config = dict(
    model='text-conditioned image diffusion model',
    image_size=32,
    tokenizer='word',
    text_encoder_norm='layernorm',
    text_encoder_parallel_block=False,
    norm='rmsnorm',
    mlp_ratio=2,
    width=160,
    learning_rate=0.0016,
    beta1=0.9,
    warmup_steps=1560,
)
Rows from block 4 of the denoiser, named by matrix and row number. Rows with one number belong to one neuron. Each number is 128 + 24 x the weight over the matrix's rms, rounded and kept within 0 to 255. All counts start at 0. Numbers have three digits each.
# gate: MLP gate (model.blocks.4.mlp.gate.weight, 320x160), inputs 80-159
# fc1: MLP up (model.blocks.4.mlp.fc1.weight, 320x160), inputs 80-159
# fc2: MLP down (model.blocks.4.mlp.fc2.weight, 160x320, transposed), outputs 80-159
gate.195:085113128099129124108120125128149152108147164143096150135143116152146135145088142127117109141115136135162139095107138121151111124142127140142129139181149112113105148158128154117117118093116139144185096142129144131144130144105106114157141118
gate.196:164152126140133136110107144121134153134132098121147152115098145130173118084134156127120136168123121110134110129132117099113152090122125163150133157118131160101105132108120157127102117097086100175124125155129128141124129079116148114139081101
gate.197:124113144141140130125156120148145123132122130126151156147150094129110124159077154147086125115100152145114112186127170169143145133137104148149108103126121147111099148155102140149161148158126120098064101084092150105147165124151126166149114146
gate.198:149131118151082075145089144111129131123137114132155112100147157088167162117142157127120124075109160125156108125130115173128161130141157114135133133133096180138123111127116117136148125140109122142127163103127122079157144146085125116146130140
gate.199:134128136138119128123120122110127140121104114134110097125155099134132116124129127113106140101120129106139099070144107139120106128145126114119126182137116144084120149091142150153123086106159120122126136101170146144135135106090128124143082109
gate.200:201118132150152166126112127164119124095147114154127097142130147144114150136147147137124095124168124160134161163082172114127142095129116103127136091081126095139081126106123099120139128072145125055102109159114111170115166116069150082106107159
gate.201:150115149121116084101086121135136085147138090129141142099097064112182067113154154135090199070102149114106108107149127193095091129134090157159117176117116109086123176116140143123165096104129116138115100107114140149139134117163123117164093101
gate.202:116104139132106127092105180147143125108118137137179125117134119114107120107147141123126122135163122126124137133113117109162116118126103131139109123112133137152141116165073126128161093107126121134139092113166130096119131132053157111120117136
gate.203:153068107119119198131116136089106164132115141105122164156100099103133146167128131157120101123151122141139132116139113123144068119154149155135098107129122159105109126128116125124122121160155087116123114071153120155122226112131167117169166165
gate.204:152129141125099123126149110104164156102096122109091128145123145120127131094137138124110124129103131114136124115138145116110128121128143149112102138128098154118144148151124120147117081111129122147105091092149130133077157120106130122146102121
gate.205:128177129126184115126123134145130083133094113111143133140092145081117135151111110132141149151133128144117109124153091132169157119138105120129082146163088183123147126153120138135114130107127140132120126143147148147150099133123142119171088123
gate.206:147144127101145087138171104113096145140143135119130126127133126073147144129112119108173157139170165125116136141106126116158146115120155148139141114137150141126162105151144168115121119116116107140100145126117124151116125158135123084135128115
gate.207:135120156116128127113174143132151091148138130119133153111111141135137126131090127124133114156114124156134140137125102123114167124111131130153152122131125137143102127150125107100173101123134147122081100157130142150096111146101172123111150120
gate.208:143146110118118117155103098162178105122151164119119076115176069114127130098147146144128163134123147171108110099115130111127151094075148164125081097095075162136131076087080132106126124142143111073161096099123096142148137104115147095112173118
gate.209:100106155169086188133136082125105132137129100137187100123113124120084145153110122115126089114152086129142173162141098101112161127115107117126146157124107164126133124113125118144172133091057156136129160113157116160137124105107152147098107164
gate.210:160117191123125098137175137137137085139127116127126124151096189118093148116137148107135148116117139120104151156129155111129127123106100151095094120118119106118075082116175127137113106096155126099193132101217147114172161135163144127131147131
gate.211:135118163111115141142104129149155131106142072110100121157138137105126134097132135106168122125113132124136157128130127137124137113134097109131145098132133134141099104101110095121109135139138108135090156125080123132122138151114115105179093085
gate.212:127114112108100183099103151113144166086098065095076136139146125125117150122128113164134162108114135121098119121128114172131135147117138094128110133142119137144114143111158137150128156141117116130122124149123186105180107114102089130137126143
gate.213:127139138108128129120130124126143133152135122123113142156110161119107138115119135134128103139124112125121119123148127149119159134141143128131137136129137154117116113132111132143135109119128128125144126108133143130104123127104130117140110124
gate.214:084115133149113111115137119127144138115133139099139173175109152114091129123134148086112113138123109141135170117168130158121125137115136126125118140106088145110104106119091104174112116121118106150134133108100104173122097139120172107156105114
gate.215:119147160136133166115152109129136149149127146103114134103128157113110129129191078135135115082140142172164118114139102126113143148150090119118085131100135130141103130138154115136133096096078106171141116080119135130149172150092124124138144140
gate.216:123137136075111124093135136178161126142126083138109116156138106130137116109123114136141139123140164129164125114123119157135167125096112140122132116156123124128113108109103126099153145114154138124113105173140110140144148108147130088133110120
gate.217:113098128143126145176109124133154138126123145109121125127111131131156129112109149151104106134105079140107086102128111148142134127116138115149113171134137118130120122114147117133132091132115136118153155104139157146111166126134119096094152126
gate.218:163092154136123133194124111144176128116076100122110120134161103089084153136115075096117159146112087138123157148134151203138132130142139181139127121110148146080135112120147121111081105105108143136128086087128110165119144104131129113119152154
gate.219:142102124123108114118098132137148126121096142093112150153129126115099119112149134111121112150146113071105133137122139130123146121118107167113145132138065123110084147152109133121124105101121115154129149093161159157127110141115126128181101139
gate.220:146065116110125147110080126143131121132119104138098175122111134100146148106105142096131140089106157132168154120203117144169099170137134143131104138108186106117058096140090155131119150125139132152124092112194099153121127104131130132109125128
gate.221:128123131137102161158122159161189131144116088176159137134164105114085148130143119141081099136132077111121121109058123100144125114155094154125111105121101159122077143130151140071119100113139132117137120115100139112158169131126107106113145136
gate.222:126129103109104152125136148164131128087111126131100162237136124101114160145109143134138051144203105114120121135164125092186158147129140102133093129119139183137122077132072116110119159127097130114104183118151130154118082121068150163156129145
gate.223:088131096151095150155132144123144122151132099128082147137122145150146176088143123139108125158083121100134119142117122157127133142155100087151101105122115142146093103127149153112172077123129115124109127109143112200139158119110110125140092118
gate.224:168117134118115101167139133132145160118114107096107139096107129120098139127168116125110152120130162108131098129127139155172112123132102143127116157132158142115127124117139134132136105112134136106101107133097129106127159150090117112118126139
gate.225:125082147095157125125125113149144086128148131102142206162105090122111128149135168127092089176161124134119167084110094143129150140098138135152173097145085121113158139165094081147137111172130135131154112156059155116139090120136148185136161101
gate.226:125119123168132129098119111136145167131100091128076091151096156099105091101082106083102117118186146192111146122126101225130114158061104183136138120110108130140092064102112150143126098124169141134162105114123140169107154091104131105089108105
gate.227:105130150133135111143144108156146133154076122150141117143162141152143122114151128141136136135147153129125110142116105149123145120133121160125143142128119160139101092154134078145102114107121106100153103113148117142119098133137152133126104075
gate.228:175112084143131119171123132170145141112114108082102121128128142143198120106167162121117173137156119181143134118134135125147104119114163150114154130185134136090137155120118134155136105106154136124162103113133119123114119139114123110134095129
gate.229:129163118127092117127166123144132100113143120123143139135115131110106182135135154100164098094138109154124100120148131162111118114151113127122118150130132118126075118135116115101158092081096098070132141104130137125151162123066158137167123114
gate.230:139130109146130134112163125128148131132142123154133127136136146130131161129169233138123116124159128091131144116130125104112133146168107106124118114154141120147098148145122134159120118153108132118106094112108127133087176120130125125128146140
gate.231:091165137137096183154131108173150129098126157172127125169130136102101126108118080106121121106075162217114137096096133121149141098154104159108111080079111182168109094135110153167128135106112121136106147138125130150143129148085111128157148130
gate.232:154096100124134143121127134109120106160133114125125153135133124151105129131122108118112148095106146112114126135117148143124114098091111119104137151171092106095133124096095126133109145142161133116128105141176121126132095159088136074136130112
gate.233:184145100105125143109119124090145140124123120099117121148144158107191104112174107137109136097103132124114112112135130141122141128139103156133136174098072131115121147133106128117133113127126135150094114089113116108097139129112134144138142115
gate.234:131126110126144097130119112105147156138127069163176111122117134153164132141149136142134143109131091111089101117093156115128165127111103083110131135154126136101082089082102101120131131134159170131170117125150135144117115146128145097119153127
gate.235:112138123106138113139145091130119113165152185152135122113120132102150147151103153147156111109105111157142101156151091180135148133139099189138100157079125112105086086139140144142122127152148079113097156099144131144106127149118132137174096173
gate.236:164180150141120159134112123137170124145129109072094145132171129084116149085137090131093151150104157136128116143159140103166133175136145125114095167102132160119123120139158164186133096113061167152116099114133115133088112146151144124128092117
gate.237:165136109112112151128109132165135156109180140120117120127149106136125126107155112150131122104119125133126117129129121171121127099141129142108132083119151134141122119132115143115140145165112075112121146110104151084131154105101131160127112135
gate.238:082124126149101125117152124076122121154105148149123155132123110128132142096135136081147116105084111170126128139121140144119122139149126107106080114145113115133124124108136123141084131114114157141162141173133144134133128143137227143092106130
gate.239:146098133155103098113122130119150170125128135111112149154115113094103094147147106153133090119113117128119091108120128165138154126102102145157132143141116134121135100130084119121151113128137143137130127108112129157087137138103118088146103137
gate.240:140125108161138115131132125112152147103161073122145128136101160134117118112088137103156154136079146080098121155085118126137091155136093125091141099109120106082135139127082115116135103119132110165114119140125158058131173130090129120118076132
gate.241:158122094123053113134081072137126111074114193150178080132117137116166109096150135169115151100126094089136080123139184080113112118071087154118146155082138100147104125067118149151113159100218167124176066152141122136110177071102082084110130147
gate.242:152119118108135138159151120146111095150111167088101164165154131137064136111115079121128141129122123146120135135136143171124133151073150136151072109152187127123123109109115143126137097112153146133131141125166126120096132129106128090113137122
gate.243:112104141146128144056128141131133076148106120092131126125114135122114162069093079147118119111121192109113141113105136111095129138140168129147101091096120132132123111105133175133115133142147102140128130082077111115106151131115119111101078157
gate.244:121134121154096142126137109142160120117142152110096128167103107103081154114098155129147139102147123163181119162126141137122158142136108169136093162127127142148126178150144124098166111108133125117097159075118132100139166122095129107158116153
gate.245:116096165153140137155143135142123129132121132120122132121122123132129116126126117134162125127141102147125137132093153126148120104137124120108140105150132145119161126134129086131060074149137141135127141103116120122154158142130142115143103117
gate.246:157126161070127119110112123099144136123118099129109118174150106132161152145102133139125154111091174086119108151144152167128155123100117109115102119125148131124084158112185108122136140146141118160209134103138135179192140127123122110166086114
gate.247:134118090143109109138110096126162122127090154119122139115146106142153119141156091128116200116098137097148132124156117181129143123125104113120143136120135128065118100123158114134108133147119146155117141149138141137100127176098125143124138150
fc1.195:069117111116114138148088157128142117110141153160106170183143162117125139148128137146127144118116153154141124096140160120136104141154109133125128119133127134135123135188137170080118107105123144134169104154162135151150132114119098112168132158
fc1.196:111126119111158158122133130107120125158137136146169114112126121137118102172132066168154133103126114163106149124177138145157081130159069155102130106109084091118147130091135110143115167103157128115101113135102114132147130131108113104140143175
fc1.197:128121118122119089109137112134132175137155085158134125146132105134146152153149132173093100148146122144110110151093085151141140106168131131125127077129144133077131090118153106108124130138165107128115110134099169120113120127134127153141155131
fc1.198:131110192128073095179150103102117120157143112144178118156122116114128062120161113133150092121109181153069148150152130133149159139147138107121095120128118095111124150161139116119110118142131131102095127114122130131132140149155104148141134113
fc1.199:145114134129118154093099094144077157126111108145135161114188117138150164131109156104139136081124132167109128073124104147125109131096129127128115152084155135113158113101144141145124126097163071126129141097166157158090165115139139131121063116
fc1.200:146135139127157152126112118118146135130155137103102134124158136163141150092156171133127115108113134165100116154103140133111117102166162105116161127128125111095115115148089095130123083110160142086101132118142146132102143140095141087120123137
fc1.201:128105128129150128153159149113137151129179084137137122108085144168080170125099078155111074140158124169124094073137153095135135129121142120168136152156144131088135128130168125124185123136120123141127150155115105159096148119178118134162119131
fc1.202:131151149129091128122158103156122167120146128160144144110157103147109138134126118140136119163102107122157109129130134136124159164163109145123114128096100135133102116102217153142086160163123095117139093121095099167097171116146112136136095130
fc1.203:129117085131095226164091134097108121147104162085134146136095112097136154155118134173141110120152125133142148157132132102166042093173150143128099141104133156081139156138119137107129121159158113086117111079154149145142187142126130117173160178
fc1.204:127107132132181118150161163115125106178156124142087141080124148131118143137183148173117142177067125129152122159151134119095126166117113150159098099155105101147024109128080110157139133148140139141148132090097133138138125155140139099126169145
fc1.205:114056102126082125121124114108158167146159164143110126119141114159145120142136138147119085111128111114111146145129172126093096143120156132128164098080133082127101117110149113128148129151150143096121132087092102111098161123136126144085190151
fc1.206:111112125153125158135108139140112138122113128140139141162143132171107142127149123151098113142114103141124143114133127132115117138115106088103120146099112116113120144129108106142133111140121130101120119139140144147110127120119134164121090135
fc1.207:129152141116113123105135134162125150118114121146125131105132126136137122126119144142116135115138108134148118156139140140151095148142147133110105131138129110112140127091117141166102148135117122115174162097116117136134130116134105115132126132
fc1.208:126107152097150138100129172097127101085154100157107153137083137155127124107124124111150105102150097110136121127116173147129132124120078057157134116144118114128139160182150163127123099084143100177068141133148129117093119159161100141168095137
fc1.209:120131124154135112143185158114140139134176096116157100108142124150125105126137090152125095120115121118141131144184131114109086117158116120103150117158149096139083127090185129161121173136089150146177135090137150070120128152088098102122118110
fc1.210:120125134121107107131142140120160156125121086136115124165130142109112145112142117133105140132119131135141133138140138160124136109151131165138104117142138153110106097143155113146124099121113117146103096088157123129126145120097126111158128134
fc1.211:108116105151117156144138139108107082138124146160171101116140111144127124155126093149111136117145133134095128092133123133105089130099183136116128139141110109109128155127114148150158122169160139098161104122162129116097108124128105107111154175
fc1.212:105112110123099138131140143120127115121142121146059135143151074172098149129123114168124149124124133138085093118155133167137121129145128147133101126126140123111124128107126099119158118123135093142134128119113183079156133121092126123119127114
fc1.213:121131134133158115151180123179144090136159084105115099112129147159110123088143115119155174131100116126171086147169125155200130125147121090125104114104122151120175113093063145121120115151104175131079113085167097103118123121119145101148124083
fc1.214:180129125095138146102104152118142148142127096100090104106135137137154124126115123165133136113115143110118102138100116129085145104114149105116147107125143149138101138132140169076156122112082177136136113143123169114157174105122101150106116141
fc1.215:133156164111163132137121127117125121133139146123180092147143125120108112140166101098173109139138084127153125147109114122142112132163097096152145156126128120090114094122148123141122100118162136114093122121125130132114116153120097140122095163
fc1.216:118126119100123125092145131151152116146121097129120118156142129126151113128123105144125142124148159121159124116115120139127156125100140159133121108153125126126125120098116120115133141108136130137124100154132109127132134112145122095119118105
fc1.217:138184124083120142172125120122112127116118117144138114160143100130155150139106140145153122119144087115139112118157113103138181140138148099113117120096119133129131093108152121113142114133102128105115145084144120121125115170120116111167090100
fc1.218:185108178152104155112091164173128078162166090149153114167146132113105119118133121108154173050135133137114141141121094121101133130131112100141102190127113131145112147116084141110165134151153090158116121123164145149115152099160123114138107130
fc1.219:105165128176144126154128103137134143160158130152126106117130140126115117127144126116126113102115154127132143132151123150176131118112126145122110112135161136134182113130110097130153131178106100148137075138134109113138162097137126109130121114
fc1.220:114144146139110102152170126105140121170156133123151128106127132137112114086147130157091106165116099094121148104031141093124153094150138119088144104132089128129161156105149123125112154114133167134156177147104115086133109136101131113135140119
fc1.221:079161124125149144122123121101092122131155181099116190162114133128158122130132116136119158126088154119089170096173079149108159159104150108133154111123125135133092129120082155121096111160145108133117144135097118119109086126115156139130120082
fc1.222:109130141146135140157186105092143116162146127130162094053150122147097187104087105124113127178076111143141129121084161109098118134094142157138151160129173128117086143137145110151112082129152131160136104140104126136163157133139123139112157106
fc1.223:110119146121087141114107123143139099117128132121118121103144133163093145128108147090118095129153137127126109131143110126139136174168121109111064081109118151123136153130199105162143101132133107140094119099112125133122135106099113164138100093
fc1.224:087109129101133127122158102164119146111150086164125116133145141172112110120133146141139114112132132119146143095125159112120122124171139111115149100139112129116148158137110127143147137124131139139125142123144113141106100170142131149151107127
fc1.225:124106126109148132128141135142118118149131134129127189145117132109120127153146143128094102149145105136133131092116139120124135143129124154145161100164099131114151118117091087162113120156140132123146114132101147108113111115118147168123147111
fc1.226:158137164086158110145135139086124120144136132124132157089093097114137137125103144134138121173064098127114062102113136137145117113136098142130112120158137126112171089153110107110121145100114139138126113109113105125150163161105147117162111127
fc1.227:162123104147139135133126147106120121110177166098129140117090124134133148145124103104118124139117129130129170104152120120123109127142145098110085128108127101109158167139148191106151116122069152133113148138109144120130135121129128128122141133
fc1.228:110128169130119156121120120117117117134129181134111091117176141117048118150103118136155106111040136151148149137115120135145141147108098156141091118163147151154134139153144139153119112152136138132198140132109138115057138085123132116136131138
fc1.229:136184137126102142139116134126131138140144066104065112091146096112115153134098141159172142115089108107130107147106148135138082113064126156124144072145142117139196123092114135121097096113152118105111116117159132195183146087127171131141155119
fc1.230:131141097154121099117085149118128120116127111129126109128156141135130101143172111124128149094091113109115146124116108113184159135100129165107149134131134138125118080137117101141145136115150110109143142127139141159146128134143121130132103125
fc1.231:139108074120126108092091099093107145157118140097145125134098116111113143158117214160127114152154111053110170156107152118134098135077157093136136144141089116148128135131101083110116124113125134105151120152138117134124097138115155134052165097
fc1.232:114098128156081115152126157138154113114160111125137182150165108141133142144145156129122154170135091104121111174141122093135109144105112144153108150124205112156135129139084161134128077127091107142078100124119118136100117105152126159119135110
fc1.233:130145120121109162132057123118100103146145133108136113118099119084159147133045114104134165152181104059082175101107149144130093140099162138108131151154165128133135146178108118103128141142136068160103132132105148104094166142126135181141141129
fc1.234:098130134100119151130142097146160125144144124107129074138125095125114104103087147121143099116120157109141102074137137132109150134181121105102142162131116116096113159099132134128138181116133137080117142154107138103179132126107132110125147123
fc1.235:132146129130142140136114135134142136132096127143129124131141110121128124136144135130151118133125131145114102134123120133115117128125124134142130159136126134128136113136126144156122098111128145138117131106132131128116131112111136136122110121
fc1.236:101120128127170157135136113144104103107116149134136109131110167172125119160130152116123108126131143122133134127123134127085106125108103087144144125154103108140129142096107095062147144179183135113112148140116139113145169144150101170170172129
fc1.237:123139146147104217142142108154159160095139133112139110147136126103131141124146137137130109121165132158117127163137146134131142129134153120127121153125115123146141126162151111140107136133095128120116158128110139110154118169118131111127100130
fc1.238:112129129139091155135149138116130163118085158130114145135103112132136130144150113065140126109101124161147121118098113114096141129166131095093108140157116126120120122137131109116141103124107140165176128131153138143127130129116230134085154113
fc1.239:125091142131116134109120125135101141144147128136131144120149115125109119141165160150106121177146128188150113156104112130109112163129128119166137155159141150124171117136115116138150117170135142128112094152085101115162110124100112109133146094
fc1.240:108133134130113160102161107141105145150134149139107128167135088113134116141156118104108119127098087149129082114091181097138095133155127144124106137135153144134147110139163148127100142141146134148135105091146119143118108104177123138165120089
fc1.241:145169134121136086114147147118117101176108148127118138120155164120115152126127134073126132164095148156150137149152154221098127127166126126115162158099118141161116126167143131084147130080045116110160128148126123131113091174180136075122156119
fc1.242:162115102127122127135115135101134106153119141107095165143117153125101119075127108113154119145123087148136120098133123151105111127104154128137110094160149134132123105106154104142168124118155124145115143110162119119125127117114135110101118079
fc1.243:123126131107140122104149122155112061134150090089124152112085159098141179092131091131124122117165160140108138089154134139095136147160146107147145166128134110133098128116159120131121138105131136140127126116096113167140146142074144158089096124
fc1.244:118121138118154134140131150138122134116140118130161113081088133128142145116051066162123098151166154139164106104135126114150161121137117123125144099127099087109145112150146121128105150145124134110163119131108136108101092136152139120115132136
fc1.245:123094149154152108138145127148147146135117135101104168137127131138133137117128118148152124132153103166130144149112136144162137136147129097115122122131125144103143119157138112124079101139103121110123142142121113105157137144111159104133098101
fc1.246:142151138118120106126134134112155111121136133114119130169128129102148146099110132130104114134135122104131099114174112109113141136118117135116087158120124155129123151115144142121114097115170137144167121082135107157149161115106103104142105105
fc1.247:125156073153116131150119108154099139136107122140137143185167125146135153159164106141120149162122128101123119163129143169140131138103095149096126125168155104198104076117135135106119110105121120136129127128121134151161138178155112110126140137
fc2.195:077114138146109136138096151128142135145101117098139100111152119150103128088144143161117142110116090138071103088119130131129119159147178108119116148095118108127156117120125120109132132128147138073144143123128138143129128148122130131085131089
fc2.196:121112099123171106114150113128108155137124130106096117100113131107125120091139100144148103150163126125126104121148137124123154147133139114133092111154090121085088114147148125134117111128141127121111130117123142096147149125084124141122135116
fc2.197:167140138137146129117139117098125158104110162133126122106133164094123155105153144121104119123096128135109163145130136139130136129161133127124142135131093154124134149148136126130120178165092134104089124113140129131132065146169170128124125139
fc2.198:110096122126103171110136099114075134081166140094129107114130170148122126144124123094146137138140107115131109098120139116174157150075142101135123124141110123101129106115123155139078096115143125133118120094109133122143131136094130136105110114
fc2.199:148102098106143088116081094159071101131122160157137143120132147135132159097152165068147141134137079120137117095119097127138137170121120137126153093145103125105097141121122128129131126134105073155124109145132162113122120141129116142128175101
fc2.200:170122077097162110111126142142117121138121100123090098085106131145093094110094117148137195095077132096156131155116157117144143152160174116145177160183164130128153097137125151123122128094155128200128181124119112155125136137116098100124153132
fc2.201:123097126150131142155124100098145126108105176128137112104139123154123140127144145159118134088126098120122157100109129103127129124127132122153121089119147132089126133134151117093223140144134139112137108162160124141134137119175130097074152128
fc2.202:130124115145069119122101075178126108163116114172112172156136162117138132124117124139148159122143117104172135140146166104104167126171117119114140114144108189112155146133149121106125081203131100140145159157142103154123099151141156158117177105
fc2.203:132072147131070090130121127100098092138159118114065126144149139144116148110141139109116133096076145120136140074112124143141160143130138123154140101122166134105151154154125149124126132115166119173161126133112137152128068135096108083109153158
fc2.204:134114151114188128133168156127136109111083133145090140102145110124147120117115097182101137124141174119119159164153122127134111090089135121118159144096129115139214137135093137188147114146122142138145164143164168164126130121153122093123111122
fc2.205:131075122123083119148123111121154093121108119142163129128120137127143127109105133165130148124135138120160124133127162110140153092103117104139093150179159098122156130135118153100128115120134128145110114174166131120137094143150133130149099142
fc2.206:107135122119127068153135136115152175103120117141138139124127119082123111104134129167103123124126130116114134149124126121152135123098154114113117175134105154150129122125106151130125106147077134106130120115130144158124136109126118142130148139
fc2.207:139157126103122117137125110162146102122159140153094128114128136133167142104130124107123131122099113125109146150132143140102152100164123149146153079136119141124111109163133115167080108135097154176134109139120158135123150102147113119135126116
fc2.208:147157167129141159172089089149122111121155107140142111138121131152101145128135172091173113073107117136144061082144092138142127137125098125142153123142162143109104106116118124121110159134144099068138133096099143124153072141131129122148148102
fc2.209:171166145090125137117127106145155134164113157103111103175151118150153113073119136146138127083102117115132121162148119151118110111124111155083128113151111093122159126109127138135141136127103137161094117164114107136145158118090138096134127078
fc2.210:151112184159133154161152142154105150133126140143118124151122068110141120128114172093140119128109102137146123143106128138173173132122149144099129178159143095122169127126152120105135159135124133165226088095086135126153107118161117147139114114
fc2.211:137133131141143148142110106164120113154157096149155126079156115122110149107159131101096158117153182117103116105150088110130110163106124146134110148118142123125142100146110108135112130099122116183138142170102126125102136129098121164148101166
fc2.212:056116081133113143097118121152118113128062111129114105165107124135139101094113124131119145159114144137174154122122128111126140097182160161165099141140094115096169158124121181142143134095187106111110108170169095149169144114120145144165119103
fc2.213:118146122123144118128180134165135170117103147109149100133132107128138128136128111125161153147114141134125159140162141138119124125136125134142137178187109124131093121139092107140129133147085156116112138160138099167136123126126102109132115094
fc2.214:151156122135138113151132138141161117130116150116135115132140127128147130127130136151141145118131143110143136115121124139155104137127119119131135134123153109151119105163121052102129125138131203138123148139144124123128103128122143164134115153
fc2.215:121158118136144117131164115116157122109106130117124114118100129154142152123144104140157138101121190156136119136153087114094122100153146121141174080162113147145144137110147130121130181114139134123132152146144133148141128167140132113157148154
fc2.216:130134148161120117131173136160129139155118170124138118138153131109117135153147132119150094118120102120093129104140108142117145162153156121127138131128117123123121094114116145111155119121152129093083107098114152168173114148140105107144121108
fc2.217:150204128152142101119121138125116118119123149168105127115096153104143157094122158145128105111113114127106141114095077159088136091175107179131144138132147147139104133161118176112133149147097137144113109140113155146129129159160151138158145118
fc2.218:136105121154115119152133133161130145120075157185124081148114147124114106122124132148162130090108111115138164105137101178143130148121122095119177147124122143153145157163150120125147102140135104133139081101110109124140134130132177133104171141
fc2.219:129179140102175100111132122147144121112092134149130090118127124128138139124134130141134113117122122118129168147117152155073102101148136142154151154118168148145067147151131159138169135199124115094117188121136150129132080127173145112182139079
fc2.220:133193108132155115099111130122127128182148099152112119144131158166174126138094144127112170169137130201123139155153135126151108088111188120132117115135120118131069187099132149102122180091110137130119113130182165074125171123119097128099098117
fc2.221:175140150102148121146117087075099124129125100116186156118122155131127107117108141215161146129108122138127168148096135086145167081114132128136060089129058157159139090124092097130108151163162100127120152149150157126111172106115103157140085127
fc2.222:157126133143154103088135112112109153130184101106176155166143146099111145125141120135134130123130129131124115089161160166127114106133131138128130131130132169144117129146105133099071178102140118120120143117089140131163109155067122180120092111
fc2.223:116133140126099115121101135145123152134103122134144108150121122100113126136143129122106147098123150149127135127182091088107200119165135081134117132110138131162153135101105119130175137128118111158121161164138155142096118097112123132125150137
fc2.224:151092122124094140177121113128130120149136136138134149148116173137166128099171146148108145136089072137121138113060142123146122091118185114101160167121090155133118134140114095134115117149091106113100150137147108120130163113127125140079161124
fc2.225:145093138166146119147142102173142142114130136097126181154124138124123134138135132128092093116099130124160091101114094139133096147140112124131085130128111151104106105117119160133138141179169156137146151111122138115131156141138060150109123105
fc2.226:091114131124097193164122126114121116101133133144186108091142086138132093145170126134130111123157153032103131060141149091145149100094065131144147160130114105146116094162129097140104084129128130111136128162094133185115137130104127149131193091
fc2.227:155121140113119108118115127103112153134082110101132145117137159146118116125108131096128146145135114126114124131176161113148119099109122135103152133104123109122125130131105051143127142142076128120114117117145140095116110118110142124120124127
fc2.228:132133122111117109145126142112154144121104113139114116125122128155134154107120131142134085102128174119127123145114135139073121121139122115138178149126113137174156122120102125139123160150134158114145142149137123126121133160155106096138115118
fc2.229:145189159090129137122120109164094115145113121120135142119159164126139138123121127173142142105117100112132144115087113113137105155074127105126144166133146124123045130126106107092111122132147155136136094129121147158121103121124068139129067126
fc2.230:122126136105109142127109131115081138117137123119106126177157133109129074175101078117109104121125143142105129128123121123179130125067109119119101121158137130104115158102127130119133091092137104151145112102128141162126156103090133114118129137
fc2.231:126105129121094172160123112104152131083175148139110126106143145165152155113126113110128117107126136138135155132131156088145128152123110108144131157149123141131169142125146142100119205174135149153133143172130157151169099142182165107118159106
fc2.232:123105100097147140134138102142117166090137156096116106130109143157164122123136121121163103157133125094144148142130095127133130113152132121132113100157101143095149125140159156142138116171165111122113134125084119108177119121112126102143142118
fc2.233:161151142145128144138108123116124134097115118091142118127114142185112127144105104122121151107097110113108150119138124124125135136129135138124148107110111138159111122100101144100114150156142112112111127150126172179114098124146103140105104121
fc2.234:094139128142107119121142135128153116149146128151157125120127148151111133140123130135123135087128155132139133127101146146099132112151109126143170135105149109147164115141119172111156156164104160146135143175145151132097102099171142125119097123
fc2.235:119149126146149137155118102113097129101100089158164124125133117133126137117136108155148126138121127123120136152134099090134158106123181126178136123131146124099147114092132128121124128162130110129090115135111116116148127146124136134109146168
fc2.236:088099110150121141148135114150133128138171150114132093123124117110113079132136133094126109117116127139138120097144135130150106129103124106132092044112171094110138115134170164091122139141157139118129118108106167090137155125124157154072106103
fc2.237:155145123125141090111116141184138151144106102111111099120120135125136150149111141139121124120155114140119132117131141140121145146142117131103123121146149121117127123088148115094069090140126126131110137107134133103126115135089133130128147150
fc2.238:110115122117115148117131157127121124135116133145103151129129152125125149100126123100123126140130123132161119117086115125138176145099123133107160154121110128123140118119118148151122112112143122142122146133138194145123117118128105131135162105
fc2.239:145106128133122144141125109112119121119158113110182152125100146163144132119121135146115148130134139147129131140126141095142106088095120093127105113103150154140114145131083120140134135156144134138145140145121128114115162120075128116097116096
fc2.240:127143133113107125103122100141115084147122102108148115119121124137137136147147115084132176155116130153131129141125165111163099103102134153108117121170130105101100118139094128118093101096114126143117099133120091146138116114132169153119096097
fc2.241:133127138110209117123103212124116103092152161112110154114124135144149160086128143128156130076101126106133100111100085155134137145123127110145215107135121148113107116143103173178114154175030075174118132125155109131123157125103050157163150124
fc2.242:191125145106154129074157112149107111152175083124124139102113132113177136134109142129121119142104080094124188126128154117105119121121145140130166121150154110124115133127135139145115142127146142099126131130097118089171104144171142159109114093
fc2.243:142149146107142125134132127181118188089116163108075155125134108155147183115142140104131120113100099133130114128119118136120159132132115129138130120149124113169144138134133140103071109120129108152124134112130115134122069128106105144172118150
fc2.244:128109146104154116146124135156098131121147122091124174110151112083112115117175118147109147173123106156174114104123132128125115141092118128111077157139102101102129136126130140138082105129137152131142128092136114106131167107094105121130115130
fc2.245:116110106093141145113109133127114145114135093094128119126109117134122129125157117161115136134107108145123164158136134119147131124127132123127098140139111126118094103112132150095108160145100155125113107125114099127144134133121151168111148124
fc2.246:137129147168134123134120123121134134116129143142118123129146142125131121106138143147134112124122107131112131116136129134143131132145172125106142121140118144120149114137162121100144113148096125120185114131121134135167143118115112136125167168
fc2.247:143151075129113123101127112144099100178143126140137138152139111101121131129129099107118186185111138150147138157157150157111119126122151153122146156121123132160141148145084123132089135082133128112102156126114129144125098110158145157111114120